config.toml
image_size = 64
crop_scale_min = 1
encoder_norm_position = "pre"
encoder_fused_qkv = false
encoder_patch_size = [4, 4]
encoder_conv_stem = false
text_encoder_causal = true
text_encoder_layers = 7
text_encoder_activation = "silu"
text_encoder_fused_qkv = false
text_encoder_bias = "all"
text_encoder_qk_norm = true
optimizer = "adamw"
epochs = 8.6
warmup_steps = 340
Rows from block 4 of the text encoder of a small contrastive image-text model, named by matrix and row number. Rows with one number belong to one neuron. Each number is 128 + 24 x the weight over its row's rms, rounded and kept within 0 to 255. All counts start at 0.
After each neuron's rows are labels from the 100 texts, of 14848, where the neuron reaches its highest value: "tokens" is the input token at the peak. Only what is clearly more common there than usual is listed. The data: photos with spoken descriptions (Open Images, Localized Narratives). In brackets: how many of the 100, against the usual share in percent.
# fc1: MLP up (text_encoder.blocks.4.mlp.fc1.weight, 768x128), inputs 64-127
# fc2: MLP down (text_encoder.blocks.4.mlp.fc2.weight, 128x768, transposed), outputs 64-127

fc1.378 [155 136 165 104 141 117 125 174 106 146 130 132 135 138  96 147 157  87 123 110 143 115 141  96 120 110 119 159 135 136 109 120 121 114 166 141 111 104 153 111 149 102 186 111 107 113 154 114 156 183 188 140 110 126 126  95 100 133 140 106 149  90 152 132]
fc2.378 [141 124 116 100 100 108 113 160 108  87 117 162  92 125 126 126 163 139 131  93 142 142 149 131 126 148 145 121 112 150 168 113 155 117 114  96 148 111  97 168 117 105 158 111  98 105 148 153 177 177  79 120 162 146 105 118 144 172 130 104 108 141 130 164]
tokens: "curtain" (72 vs 0); "window" (7 vs 0.1)

fc1.153 [132 135 122 116 132  95 132 130 144 118 128 121 148 110 128 120 173 121 156 136  95 120 135 116 137 137 113 165 110  74 123 164 179 129 135 139  83 115 116 120 173 134  88 159 110 110  99 120 105 150  93 186 134  97  85 156 117 129 125 120 120 144 133  97]
fc2.153 [116 136  85 137 126 158 152 120 101 143 108 123 131 108 183  95 104 139 116  98 144  92 110 154 115 102 109 135 145 104 132 103  92 115 160 156 156  95 166 154 122  84 150 116 106 120 123 135 167  81 119 135 104 141 156 144 189 143 119 138 130 138 133 133]
tokens: "and" (13 vs 4); "helmets" (8 vs 0)

fc1.160 [108 145 124 152 150  97 159  95 134 176 152 117 147 140 138 156 149 157 157 103  77 100 149 140 145 163 155 159 105 105 129  95 131 158 158  84 151 132 110 105 138 128 162 139 126 172 160 139 144 156 118 138 140 138  97 143 135 111 153 110  95 103 120 166]
fc2.160 [115 140 135  93 135 146 124 114 155 116 157 140 105 125 148 118 157 142 107 138 129 136 108 105 139 133 133 131 143 129 110 120 169 138 108 145 174  86 110 122 101  94 142 121 127 152 160 139 131 147 116 139 142 123 128 139 151 148 128 120 148 114 119 109]
tokens: "sky" (77 vs 0.5)

fc1.738 [115 127 167 125 130 117 148 148 151 122 138 110 158  92 104 122 166  78 141 143 175 166 146  88  95  92 109 153 104 193 137 118  93 123  95 129 101 104 164 118 151 117 158 126 103 128 141 117 103 153 117 125 142 131 114  94 122 103 141 131 150 118 112  92]
fc2.738 [170 149 179 166 102 133 153  90 116  74 148 136 135 104  70 149 114 125 151 102 152 108 131 106  91 123 131 140 131 135 129 146 118 135 100 112 105 101  95 133 136 134 124 126 148 137 123 143 146  98 109 128 173 153 127 150  80 179 122 131 113 110 118 153]
tokens: "smiling" (44 vs 0.1)

fc1.359 [120 152 158 104  92  93 153 108 144 106 131 104 119  93 124 141 155 128 100 128 130 132 135 115 138  82 149 114 176 139 151 162 133 145 159 144 134 142 149 108  87 136 142 114 109 122 146 122 112 125 124  88  95 162 103 108 157 109 159 125 136 137 131 139]
fc2.359 [122 133 151 135 139 156 119 125 110 118 109  92 172 141  95 125 115 162 104 168 133 112 128 145 150  79 112  93 156 127 122 160 107 177 164  82 165 126 137 155 130 118 122 120 153 126 126 145 167 104 174 114 164 127 100 157  98 145  66 169 145 149 132 158]
tokens: "flags" (10 vs 0); "bottles" (8 vs 0.1); "standing" (8 vs 0.7); "stalls" (7 vs 0)

fc1.349 [149 157 111  94 153 153 167 115 117 139 128  97 118 138 133 150 152 124  96 134 119 129 146 103 122 153 125 157 160 110 106 128 133 137 105  92 118  83 119 117 173 124 138 162  97 101 121 130 164 166 118 160 140 162 118 105 135 151 174 134 140  82  83 104]
fc2.349 [107 143  60 103 174 106 136 151 102 131 110 169  88 123 159 131 137 162 111 119  85 173 117 130 153 153  99 149 136 147 137  73 173 132 121 120 176  90  75 163 103 139 143 105 107 139 147 128 113 124 109 163 125 135 113 121 167 152 145 118 111 130 108 111]
tokens: "curtain" (38 vs 0); "playing" (21 vs 0.1); "curtains" (9 vs 0)

fc1.566 [132 154 117 169 120 158 121 107 129 134 120 144 106 123 114 131 152 164 103 150 110 148  69 124 147 123 115 164 156  89 131 107  80 123 136 110 101 139 104 112 106 112  72 172  98 105 153 104 118  99 131  99 121  85 123  79 145 131 109 157  88 108 141 111]
fc2.566 [114 132  77  79 105 155 169 132 119 131 115 146 129 141 169 120 106 113 162  51 153 116 167 133  97 137 113 122 129 135 121 155 137 133 154 143 120 119 210 199 151 147 122 102  95 115 121 130 107 132 151 183 130 136 107 143 137 140 154 137 128 136 113 123]
tokens: "<end>" (16 vs 1.7)

fc1.527 [156 148 128 120 147 163  71 149  99 158 108  93 109 115 108 177 114 169 168 119 137 114 149 136 107 130 125 129 106 137  99 170 141 117 162 103 121 129 137 118 128 169 141 136  97 148 136 121 102 169  67 126 122  84 126 132  84 136 147 113 102 119 142 114]
fc2.527 [130 128 117 135 129 125 124 145 139 157 136 132 105 109  89 130 131 154  77  96 122 138  81 149 115 135 136 108 136 166 138  88  97 117 143  95  93 116 111 160  40  86 161 129 120 145 104 137 160  96 134 125 119 174 135 110 186 105 164 106 121 160 134 120]
tokens: "color" (22 vs 0.5)

fc1.133 [115  92 136 131 171 108 113 183  88 164  95 133 145 168 106 156 107 145 103 161 145 128 138 103 134 121 167 175 164  90 115 145 161 160 146  95 112 148 114 150 122 116 125 108 143 128 136 143 118 124 165 158 104 122 118 129 142 148 103 136 159  94 162 119]
fc2.133 [141 144 122 130 130  91 132 137 172 143  98 155 107 189 156  73 165 138 118 155 124 156 142 109 159 146 113 127 167 151 164 120 165 119 161 113 151 118 121 183 167 106 134  54 131 119  95 135 147 132 127 106  86  88 112  89 133  99 144 127 112 150 103 134]
tokens: "sky" (100 vs 0.5)

fc1.540 [150 113 158 158 131 120 150 154 158 130 142  86 136 133  85 107 155 138 135 156  58 124 110 156 123 123 139 136 143 114  91 108 124 132 118 140 146  95 108  93 137 143 134 118 136 142 111 122  89 122 137 150  59 175 147 118 114 178  81 130  84 145 118 129]
fc2.540 [123 122 101 129 121 141 143 106 117 120  96 143  95 156 168 138 124 137 151 137 124 116 111 139  97 101 118  67 143 143 125 128 181 106 126 150 111 100 170 160 131 146 146 154 105 134 136 130 169 151 189 114 147 137  73 102 122 158 133 124 138 122 119 108]
tokens: "<end>" (16 vs 1.7)

fc1.572 [133 148 180 186 127 142 124 135 130 159 131 135  80 140  88 142 115 148 130 159 129 122 131 160 120  89 116 110 107 132 145 123 143 100 160 121 127 131 128 118 107 103 149 156 115 124 142 122 134  93 113 106 111  80 117 135 173 117 107 118 139 132 138 136]
fc2.572 [148 102  90  85 137 131 104 177 114 135 145 138 132 131 131 155 150 115 166 103 126 188 118  99 143 190 137  83 130 130 120 144 126 158 106  93  77 150 149 120 123 107 118 118 114 136 131 148 137 152 118 102 126 112 126 116 107 179 143 109 133 122 141 120]
tokens: "view" (29 vs 0); "dark" (10 vs 0.1)

fc1.728 [109 147 122 115 165 161 164 156 141 164 131 127 104 124 169 120 145 146 122 141 105 150 157  96  94 182 161 127 114  99 143 115 124 147 114 150 127 134  97 167 135 142 102 128 113  87 132 145 128 198 133 141 108 139 102 133 117 129 183 147 148 125 117 144]
fc2.728 [144 112  96 128 151 113 127 129 139 110 144 189  87 158 131 108 149 166  97  99 109 141 131 126 166 191 147 139 152 150 126 101 121 122 172  89 163 147 126 118 127 104 159 125 128 163 123 127 144 133 151 147 137 138  91 128 178 156 121 123 128 141 102 138]
tokens: "sky" (82 vs 0.5)

fc1.441 [153 185 141 128 154 173 138 154 125 150 139 114 127 100 118 146 131 154 139 130 125 152 111 123 149 149 126 125 102 133 142 126 120  92 168  78  51 137  89  79  89 103 109 175  99 157 124 121 131 105  70 108 106 135 117 109 137 138 123 135 112 118 133 118]
fc2.441 [123 124 123 100 105 138 127 161 173 155  96 123 103 117 101 120 115 163  73  77 141 150 126 147 111 158 143 125 115 152 168 148 153 140 119 130 141 137 144 152  69 118 150 127 150 154 124 114 135 144 107 129 147 139 145 158 138 125 142 139 118 151  80 137]
tokens: "color" (15 vs 0.5)

fc1.355 [126 119 102 151 152 126 125 121 117 169 146 157 162 117 161 128 125 125  76 136 144 161 109  84 109 116 103 120  98 178 138 100 140 102 112 101 116 113 134  89 109 115 133 186 137  87 142 120 153 138 158 149 156 118 105 128  88 108 105 104 110 108 147 154]
fc2.355 [166 143  90 113 125 153 110 124 110 103 119 168 146 108 131 135 150 118 142  89 153 173 174 117 112 116 116 140 133 145 114 115 179 112 130 132 103 105  78 172 131 120 133 126 160 127 159 133 113 103  89 128 150 137  90  91 141 197 143 139 138 126 164 129]
tokens: "curtain" (41 vs 0); "podium" (29 vs 0)

fc1.360 [118  91 162 114 116 127 127 169 148 143 151 142 133 119 167 156  99 129 115 114 102 170  98  80 149 167 134 125 132 130 102  97 127 103 130 144 137  97  84 150 106 111 115 118 151 112 160 103 142 167 103 161 161 101 136 137 129 129 167  96 165 136  94 123]
fc2.360 [126 130 127 146 161  96 187 151  97 151  99 169  97 146 104 117 134 135 159 130 150 107 125  93 156 150 130 151 115 154 140 105 162 114 108 119 109 107 102 109 110 107 142 121 123 118 158 105 132 132 121 145 126 165  92 140 139 180 170 107 109 110 106 141]
tokens: "curtain" (9 vs 0); "," (8 vs 3.8)

fc1.465 [138 106 119 153 159 157 149 128 101 131 156 148 124 119 103 102 113 163 152 127 156 106 134 109 127  88  93 157 109 166 150 153 153 117 145 144 127 118 129 161  93 122 115  96 154 148  98 145 139  69 145  90 104 159 118 146 109 154 144  81 124 113 120 142]
fc2.465 [119 142 159 150 153  94 151 122 155 123 130  80 148 112 150 133 110 169 122 111  99 101 101 147 150 107 115  94 114 108 123 172 157 132 176 133 150 124 130 160 151 120 137 136 172  99 111 139 108 126 102 114  67 104 147 131 139 105 109 122 151  91 150 109]
tokens: "color" (49 vs 0.5); "which" (7 vs 0.3)

fc1.702 [143 143 129 130 161  97  94 120 140 167 123 124 150  99 115 146 125 168 135 119  92 155  81 156 131  94 104 100 133  76 144 133  90 164 178 133 174 140 142  82 137 160  97  67 155 134 133 128 152 120 146 108 152 121 118 145 132 117 102 158 147 106 141 145]
fc2.702 [124 175 149 145  90 153  90 140 137 144 129  79 177 141 111 107 142 149 118 128 128 127 109 132 115 153 152  83 132  98 153 165  83 177 178 133 101 161 158 113 130 141 101 105 124 131 112 163 143 130 132 122 117 159 141 148  95 118  94 123 156 102 128 172]
tokens: "." (39 vs 5.3); "there" (8 vs 3.7); "can" (7 vs 3.3); "<end>" (7 vs 1.7)

fc1.406 [147 160 123 160 124 138 151 118 101 128  95 122 103 109  95  87 154 136 148 130 111 142 120 129  80 119 109 169 149 171  91 106  93 125 114 110 129 186 132 132 136 103 143  99 171 144 132 140 120 129 143  95  77 161 130 138  77 129 152 111 153 162 165 148]
fc2.406 [156 130 175 157 121 141 114 157 112 106 144 135 124 115 125 150 140 182 189  95 138 110 186 162 110 126 156 157 115 139 158 177 111 157 113 156  70 142 111 135 128 119 111 139 144  97 137 134 108 117 162 140 126 138 112  58  93 106 130 107 149 122 130 142]
tokens: "smiling" (24 vs 0.1); "glass" (14 vs 0.2); "paper" (13 vs 0.1); "white" (12 vs 0.3)

fc1.655 [ 96 147 126 164 136 135  98  88 105 179 136 150 137  88 130 162 119 134 145 128 126 147  85 149 138 118  90 114 105 127 132 115 132 117 168  93  99 145 127 123 144 108  78 122  84 104 155  92 154 118 110 131 112 118 160 113 138 127 129 121 129 119 134  98]
fc2.655 [138 131 103 120 137 110 149 146  91 135 151 133 121 132 165 115 140 101 151 144 100  65 160 127 154  86 160 132 132 142  90 136 137 132 111 178 104 126 184 161 131 123 148 106  76 127 120 136 135 164 142 151 127 142 146 140 100 133 134 108 146 120 151 137]
tokens: "and" (32 vs 4); "." (16 vs 5.3); "color" (7 vs 0.5)

fc1.689 [126 141 151 101 198 132  66 171  94 188 146 152 111 100 145 163 113 152 169 126 144 160 115  93 124 145 118 119 146 133 112 166 151 118 114  93 138 164 138 131 149 154 140 105 108 135 129 144 131 160  60  93 118  91 135 147  91 122 117 140 122 132 112 105]
fc2.689 [139 101  68  93 135 114 105 112 111 147 128 121 120 145 141 131 115 122 129  71 176 148 139 127 103 176 127  75 111 153 103 164 145 119 147 114 134 147 165 168  95 151 164  99 132 132 105 156 124 115 121 126 121 101 145 140 151 105 187  86 155 144 118 114]
tokens: "." (38 vs 5.3); "<end>" (19 vs 1.7); "towards" (12 vs 0); "," (11 vs 3.8)

fc1.710 [139 116 119 114 115 166 106 102 132 114 126 127 107 156 136 118 144 121 133 123 142 152 143 152  96 133 158  96 182 100 144  63 165 159 144 129 128 130 129  92 117 100 161 116  87 145 149 100  92 138 113 148 169  90 108  89 130 120 125 112 147 114 117 111]
fc2.710 [170  94 139 119 136 121 131 149 104  87 144 130 108 147 121 118 140 152 128 108 136 125 151 152 132 173 150 173 109 111 149  98 110 129 116 140 149 126 143 117 113 116 136 108 126 116 132 126 169 105 112 145 148 118  79 124 173 142 145 153 101 121 110 129]
tokens: "sky" (15 vs 0.5); "playing" (8 vs 0.1)