config.toml
model = "contrastive image-text model"
crop_scale_min = 1
tokenizer = "word"
encoder_norm_position = "pre"
encoder_fused_qkv = false
encoder_parallel_block = false
encoder_patch_size = [4, 4]
text_encoder_mlp_ratio = 6
text_encoder_fused_qkv = false
text_encoder_positions = "sincos"
beta2 = 0.95
eps = 1e-08
epochs = 8.6
Rows from block 2 of the text encoder of a small contrastive image-text model, named by matrix and row number. Rows with one number belong to one neuron. Each number is 128 + 32 x the weight over its row's rms, rounded and kept within 0 to 255. All counts start at 0. Numbers have three digits each. After the name is the row's rms in percent of the matrix's.
After each neuron's rows are labels from the 100 texts, of 14848, where the neuron reaches its highest value: "fires on" is the input token at the peak. Only what is clearly more common there than usual is listed. The data: photos with spoken descriptions (Open Images, Localized Narratives). In brackets: how many of the 100, against the usual share in percent.
# fc1: MLP up (text_encoder.blocks.2.mlp.fc1.weight, 768x128), inputs 64-127
# fc2: MLP down (text_encoder.blocks.2.mlp.fc2.weight, 128x768, transposed), outputs 64-127

fc1.171 047:116106182132141112138109138118107141136087162098104094128152071135132187076123071102173136137145120090121132153113162106102080114122139182150115135190139177143095184117175123093095065182100145
fc2.171 048:158100133128122153044086140149172107116050146056133124123156146140133101147131067084102161136200145201119137185139124109165154127102083086120109167109077107162146108180140091116117066153111098
fires on: "." (47 vs 5.3); "holding" (11 vs 0.5)

fc1.503 059:129123091105131062139136187127084129116105133145064170131087089116170153080096166102177113067082091134152115183143146181161124149134134105101098177088209221156106121134122148180109075156144110
fc2.503 071:046118074104094073105147092142119107127104116126156158214133138149055114109195092130135113119142160121140152151136105079085096195204125124151088205127121151122114112130101151139138117151130135
fires on: "blue" (47 vs 0.1); "and" (13 vs 4)

fc1.257 049:144088151079072103119148122159158099166136167140138062136137036099122160106193151166095170152152139163160082152086129119086095130154101070153146130101114189181103097083102127078129141118145171
fc2.257 048:164158118214083179105147145149142080120132142118152103099116149123114140105178181127167151132179119175053138144115152144130099148129108124160101223196142077089085141070156147179148139181101125
fires on: "behind" (19 vs 0.2); "face" (9 vs 0); "doll" (8 vs 0); "bicycle" (8 vs 0)

fc1.426 047:135170175087078105094135115200148098118099079157155108095088059149067124139152127081109118135082145180182113113071155107133122098065166083135142096123096098164094080111130139148126138102068090
fc2.426 057:080151141127108129160120192122136108105167165123119099097160138176074108104132154110179157075154139109090109095156154114087115134087064120091172175141144116153162124057119140155138162102171129
fires on: "bottom" (33 vs 0.3); "sticks" (16 vs 0); "on" (14 vs 2.5)

fc1.722 057:111134166142126186171129099173138167171102131082155127094126101136132096145073104093128132183192103141103141148098133157119203091132094144130182166066127179139136152110130168109090134133082096
fc2.722 060:073212172162148170212111138067115092036158147111079190130130109157112117163103129116117130103117137114094116161068161127095100105089102093172194125160139113150133195174146122185101132129108105
fires on: "bottom" (29 vs 0.3); "old" (12 vs 0); "day" (10 vs 0); "pink" (8 vs 0)

fc1.50 187:196160142190115162081163144143122139123156066200124112140170104167136090132101083101130080123099098117180110122145086107146162083200099090164101111127048121089144168086110153130147084136120156
fc2.50 178:119130099149108132157141104119100146150104083125067054128133179147158139122108142136126092137104134163119149123126156172163042103168140068165125178224106157160149138105112166132150138146164137
fires on: "white" (72 vs 0.3); "sky" (22 vs 0.5)

fc1.323 052:221167186105102117079089121127100095136103144107153097118142042098170129129140099061141086126138146155121136149111146083154129162120139154153164153089109101133112130150070102099125108113133133
fc2.323 054:120120113138109094124115076162067115132152116161139189099163090165148112161101096116159137172184052160055094073069151151142137147110149146129199124145178124165164171179132102149047083122127172
fires on: "white" (98 vs 0.3)

fc1.166 050:117121180139121223109160106107131141122125144187134138156103137106096155116159145148165168093138115068151131145098158182163106115087149129097133089180134118176152124108132071081099100180061126
fc2.166 052:156177177162111123166073114093134131141085076173117162060140149158146122092075136103089147118089144131053089139109130126173106118158104131140212117126163089157104154192152130095096085147059128
fires on: "bottom" (29 vs 0.3); "flowers" (18 vs 0.1); "number" (14 vs 0); "on" (10 vs 2.5)

fc1.176 129:133142141174112132064093137142135137157159082143181102098151088130112143130122147101085175097144211110145091094118116083172121084180120157120126118170136143140067088103122165177111172146132099
fc2.176 127:161124200198091114150124159128080100125224087085106033041128123114150143099090135132128163158126138133171137116091076090126164152160125102103115114136116183157101096147151097174099133133109193
fires on: "see" (9 vs 3.4); "dark" (8 vs 0.1); "white" (7 vs 0.3)

fc1.491 150:104118115158125124101193128144099140165096084135163087142128076099132140159109159091089165102162142145170126057147088097145092118147087130143137167181120169160065107135098170150086162146120080
fc2.491 210:171183102157088147113182136173088121108133093076154128061155143057101154153040162150113136168144103102201150116107067094097120147157109141093126144146127166141106155093154109157086145167112185
fires on: "<end>" (25 vs 1.7); "." (11 vs 5.3)

fc1.352 051:117154133111141074161127099109129132105108161165097160131139103073157152118094094081201094157128105084143112095081082162129111155122180079181110110120172156138127116116084122100069076162179180
fc2.352 051:130080117094109069108102090127122092128144152138168145100125156151115141101163057068113106168150144174108099121152074137130093173165132116114125175155148144106096130105108080109138154140092179
fires on: "." (21 vs 5.3); "near" (9 vs 0.1); "top" (9 vs 0.3); "objects" (9 vs 0.2)

fc1.545 046:090092098148106136081116141093158072178109097131116148122115192160137093119102114130080115116192124151171160125150123108086104065093116179131118102076102115137202189136097143130162088118098116
fc2.545 051:137147169115136157199084154156067138137124086085082143088114144156105175139076067082116107081151125138178096178087081119155101148119088129123126133053115133141147126157090165095123157087128160
fires on: "white" (83 vs 0.3)

fc1.745 161:160185138120175124089146066207143192109043097190147208200149154159122112172139106113127104132111121113137062072137116121153133146140085131134096138120046095132074141129081089089173111109087137
fc2.745 119:146163075117111098125102112129144153122104058152100140087143186124150150091180111166150131119168179089113123128151127149040146169137114118108166160142082138145100163141205133188088146062108145
fires on: "." (27 vs 5.3); "on" (12 vs 2.5); "food" (11 vs 0.1); "brown" (10 vs 0.1)

fc1.48 198:097158157158169121120101128158165110106133081145142151137147075158087143175108101137099133086116106090148085133137078086139116125137085127141166136110137111070114104105086179083149131169108088
fc2.48 166:097139178134156128098128102155157108124129079087186188147165055153113113138146093161092101122200124110162125078138133092154140095091091125128154120175160174095080092126076122111139128161106079
fires on: "white" (100 vs 0.3)

fc1.736 052:084144186072087177090116098186095145115100142079092113151172147131103136194097115077130117190178100101113171142152087165115164112146126091085114110154130069124115069122163124141141100125141163
fc2.736 061:075099100163139146181114167097144152117199148152101144059150134165123145152160175123104176164141144076047147118122150132094119136089080150128163139148105164205123164116159167130138132113173187
fires on: "see" (19 vs 3.4)

fc1.22 051:080124121102142081119109118163166123159110148154131066089143132032127154114148115112141108169070171153086110110104145169103130179145067157172127118171135186087184114115130109152102133102152105
fc2.22 054:097077071164104058125117145105084149095140133124119144145158138103098106111158150137178106082119208091120136100162078104132102174112108119104109113101029110123131123130143164173124118110190041
fires on: "pant" (23 vs 0); "standing" (13 vs 0.7); "i" (12 vs 1.2)

fc1.473 062:161175059160109095137121080142123172191122111121171128072111076101153128140066140140152149134131119152164145149158119129167119105122137156105118194113128104137111139109132136166119074087160120
fc2.473 081:085093137114149150139210100138128101098095095083073180148090129063150142123153147092146121147181101105164178142148214132082113139152046141108089181113111135140135126096134062141177093152186119
fires on: "white" (46 vs 0.3); "wall" (38 vs 0.4); "cream" (10 vs 0)

fc1.183 057:171092132184100123082164081119183147157128087111136123123183130115164140164088128114097156078194085142152085108135144128160139077105104122119111128072120186151146120171118130129083077090103163
fc2.183 065:122091099107142146122178137137155095133166126090116129154144161084117174182185169071149060128182052117143141137191181154135148144149065146146111137128169140098155141159161087201078169156130116
fires on: "dark" (44 vs 0.1); "sun" (22 vs 0); "side" (10 vs 0.5)

fc1.395 141:168177171118187078087177071164196124147079084135151113205132153138134138119159096111144129160122140073098084066144114107186142116099127153109078102157072116130135165175068091109106126149101155
fc2.395 142:117135083129091156136089163116095071164147138108150132118089126097132157146096158115089188146145144090166113055166165101103062117131138122127187112054169136166126130085163097161076164127152121
fires on: "bottom" (21 vs 0.3); "of" (19 vs 1.8); "the" (17 vs 7.2); "." (12 vs 5.3)

fc1.621 053:162092114061105117135119179194169103123141111110146110102133142174187103096094115140146173099134148161124062116169062094110108082173169177166141116107126156143135159154115163184135179066133145
fc2.621 050:105130118120070124186143187129155074149184153126094124093109133168142138179133166101132137132157068109117172110102165119138115116074092133115097165109094086170141132093121119091122109095157188
fires on: "see" (13 vs 3.4); "sticks" (9 vs 0); "to" (8 vs 0.3); "his" (7 vs 0.1)

fc1.739 092:103176115108135078165121095151159109094071126140190181134121168069150151131065147085127124137126111159168153182140124123136146144175080116115125095095093105150145136128117073115144171146115097
fc2.739 100:092087076072174133126171130125167122103124104120117196174076147097119108097170155106160151120162115127141124142147095134042149164150134154087105115061072123111162158110141176178126102129099119
fires on: "blue" (52 vs 0.1); "screen" (12 vs 0); "pink" (9 vs 0)

fc1.232 066:072149156142191135137041131145135122108143118154174106174187124138144122196087154112144162105125170134110074083142174178189116100112169088103053073145109119140141076113112103130080089174120113
fc2.232 080:120100189181116112116108128119110074140201111111137092089186142150084111167163164088122092114107164106145128075109113135124153055122204109100102083055161116086158100094093164104132156139143091
fires on: "bottom" (45 vs 0.3); "some" (19 vs 0.8); "see" (12 vs 3.4)

fc1.346 050:103088134122060082152113139121129050156112086156155104109173129150119101149105151133122107139160150098114182079103139154110175133137086193173072149155130158147147084117130123096150127107091111
fc2.346 056:098143116125098179167135157153166088214196159083133112102133121117117150101170203094134092092145122181130092120126131141176096179117137140133143121120135076115137106143126174108126136185106130
fires on: "." (22 vs 5.3); "see" (12 vs 3.4); "which" (7 vs 0.3)

fc1.440 056:160146138150134125139171094149178101132169184114114146135080111180097077172143104095181116082116152140096154071145093166086115163118101120141175163071094120189082064093078167138105130074137077
fc2.440 061:137118138191138136135152134124134063109161108145069179112103149118104120147133156164113176153156137124118133097141169131045124118087110148171102162141190109165143117041137184203177166159179173
fires on: "bag" (9 vs 0.1); "uniforms" (8 vs 0); "behind" (7 vs 0.2)

fc1.315 049:110130135100091058200122105149102100168149122127116142066180140110087191160144119121189138174182156136061100129124116153090147136124119048159159153159183132073119112155095179144142116146124082
fc2.315 054:123140128158057156128154163092173050163125154118157166069114062121154165152160175137189160118122138112128133171146178192106168089110139101140132211121137043153130117066156172132169146155119129
fires on: "behind" (44 vs 0.2); "left" (10 vs 0.3); "pole" (7 vs 0.1)

fc1.349 167:101100169136190076112141069177155123098114135141180184187150117093152160081125142090169120116091164143119154183118089090179192143091109133103119091102099168124150172138133125161161074196063138
fc2.349 172:099127114086133136106132118171150158065099093163141203142155134118099125148134194082131191124155161151133126101141130141096162143125092137135129169101093119106057183130162084140141115095134116
fires on: "blue" (47 vs 0.1); "color" (35 vs 0.5); "t" (9 vs 0.1)

fc1.626 055:103185151143130154181080123164072152140152128104134087144160138117181146113113083179163126180107147140127108141128158103167142135086110172088175109175168077129171132091158088157091090168111117
fc2.626 070:165137149164117146137111156101179165137183160132154071049123134152114123104169173122123158130149210083097151132128163160163113132113091134149111144179057077114106179119150155105139163170075112
fires on: "dark" (43 vs 0.1); "from" (8 vs 0)

fc1.592 045:100152069156141102132091113093206110139152082148116211093093102138100136073145103158114111147139162183155146155180163101108123165122143209185178128094086124089100123178144178155138149164112107
fc2.592 054:065094082168134106122156184167107130162072112164100119128194131109081117172133115120156103139166171083144118169107121111142113132166160120106173127132103168180101090096144117077119096133124165
fires on: "white" (55 vs 0.3); "the" (21 vs 7.2)

fc1.128 122:114121130124141075092147103119198143159090082085182130106178088149127151130090126182141131073053124148128122103126086104114095137138118114095127145170129171111138102123080136106111147161130117
fc2.128 101:148192117130173151154190091131137137093119086079112150144178125101109175150110166058181118177123114134135133113115143099125084102167088141096103206091075092135155169088072052137137131137137149
fires on: "sitting" (84 vs 0.4); "buildings" (9 vs 0.3)

fc1.151 186:116159170177139108096139145098102196127102076122159162099122126117102127117091085149140144129103109108153091126138099092128114096192058073173109134075114082120081112132139135095122128108181115
fc2.151 268:159117114101126175181170156135114134134209125138120133167080083179095060105201125084160145097143126123110128108104166166129131161121110163125184112129186130091125128138143185119137118138115133
fires on: "<end>" (31 vs 1.7); "papers" (10 vs 0.1); "inner" (9 vs 0); "curtains" (7 vs 0)

fc1.320 051:074072143092206179157096112119168149095134152107164164118148109161152089135086137119098107131185109139127177097178098172163112139219104085103142161088132102111135132174111151125204100092120162
fc2.320 059:147133157113113119143107157126109150126113129134114161107144137099153166105107052104076074149097096134087076125075215081156114149168156127138167158055147192132175129073112081156144085093145054
fires on: "white" (42 vs 0.3); "middle" (25 vs 0.2); "front" (16 vs 0.3)

fc1.52 057:101163165163065083086096096119103086107119134132180146066143094121169095163157179169180079149165061123145165121129170118103132096049088165120122101182160033170133129131066142162116157101097150
fc2.52 068:120109167134092179142127125137140126177179116143132141060168077141124153155144175139194144167152115106118091123135192132143149150086078151145121174182218066203118113097111166142151160140133173
fires on: "behind" (22 vs 0.2); "left" (20 vs 0.3)

fc1.692 049:172109150074070072136079161094105122129170126131132185122105104178158179147127148135138124138136118121183124121172145071119174123155131187102144134121096119181170156113154095115104171134157131
fc2.692 052:118105150113077112125117124131155129129192127104181091115168103100053119107135156099079135125210124083104118111074147130094100120104088104145130178117079212154092098125095137107178101119115160
fires on: "see" (37 vs 3.4); "top" (8 vs 0.3); "color" (7 vs 0.5)

fc1.604 168:224180130159186140125135098189161132084173133203158136168161135177110097178123103141128105124129154097113065070084155134127141118167148166095107095136054136096098121130102122091126099141100163
fc2.604 173:124143074129105077043125082204164210144104131120204162118096167101128114170126133126132159129095144090118087150142134145061127138124095134123122179118168090083157156098159163122122133151127156
fires on: "bottom" (17 vs 0.3); "item" (8 vs 0); "and" (8 vs 4); "brown" (8 vs 0.1)

fc1.565 138:187149147169176121113067115152204107127133116167168116144168150144128109182146084096102120164155136096158064057113114109185176114152115147076094078127117078100114107122151093148091154176108136
fc2.565 152:101120142192101083125076130135131108185177154104205136088086169129142113153143176126124159159088137096128057053113158193077101114151169162119154087070175137124124101106146093140075165160124139
fires on: "bottom" (100 vs 0.3)

fc1.617 077:159081127141086143113201080139106167144193093155086143164112071100162152118113104101138088090111131119135160121110141098117069122046122160121120157151110113127082073088101120135115146124098163
fc2.617 073:106121070096072136079158115156111166105094091125132121076158101166112129146100148111145156146184126149099157141141174135111126135104129122169143151248112123132087134082072119152136116150110157
fires on: "<end>" (30 vs 1.7); "face" (13 vs 0); "see" (7 vs 3.4)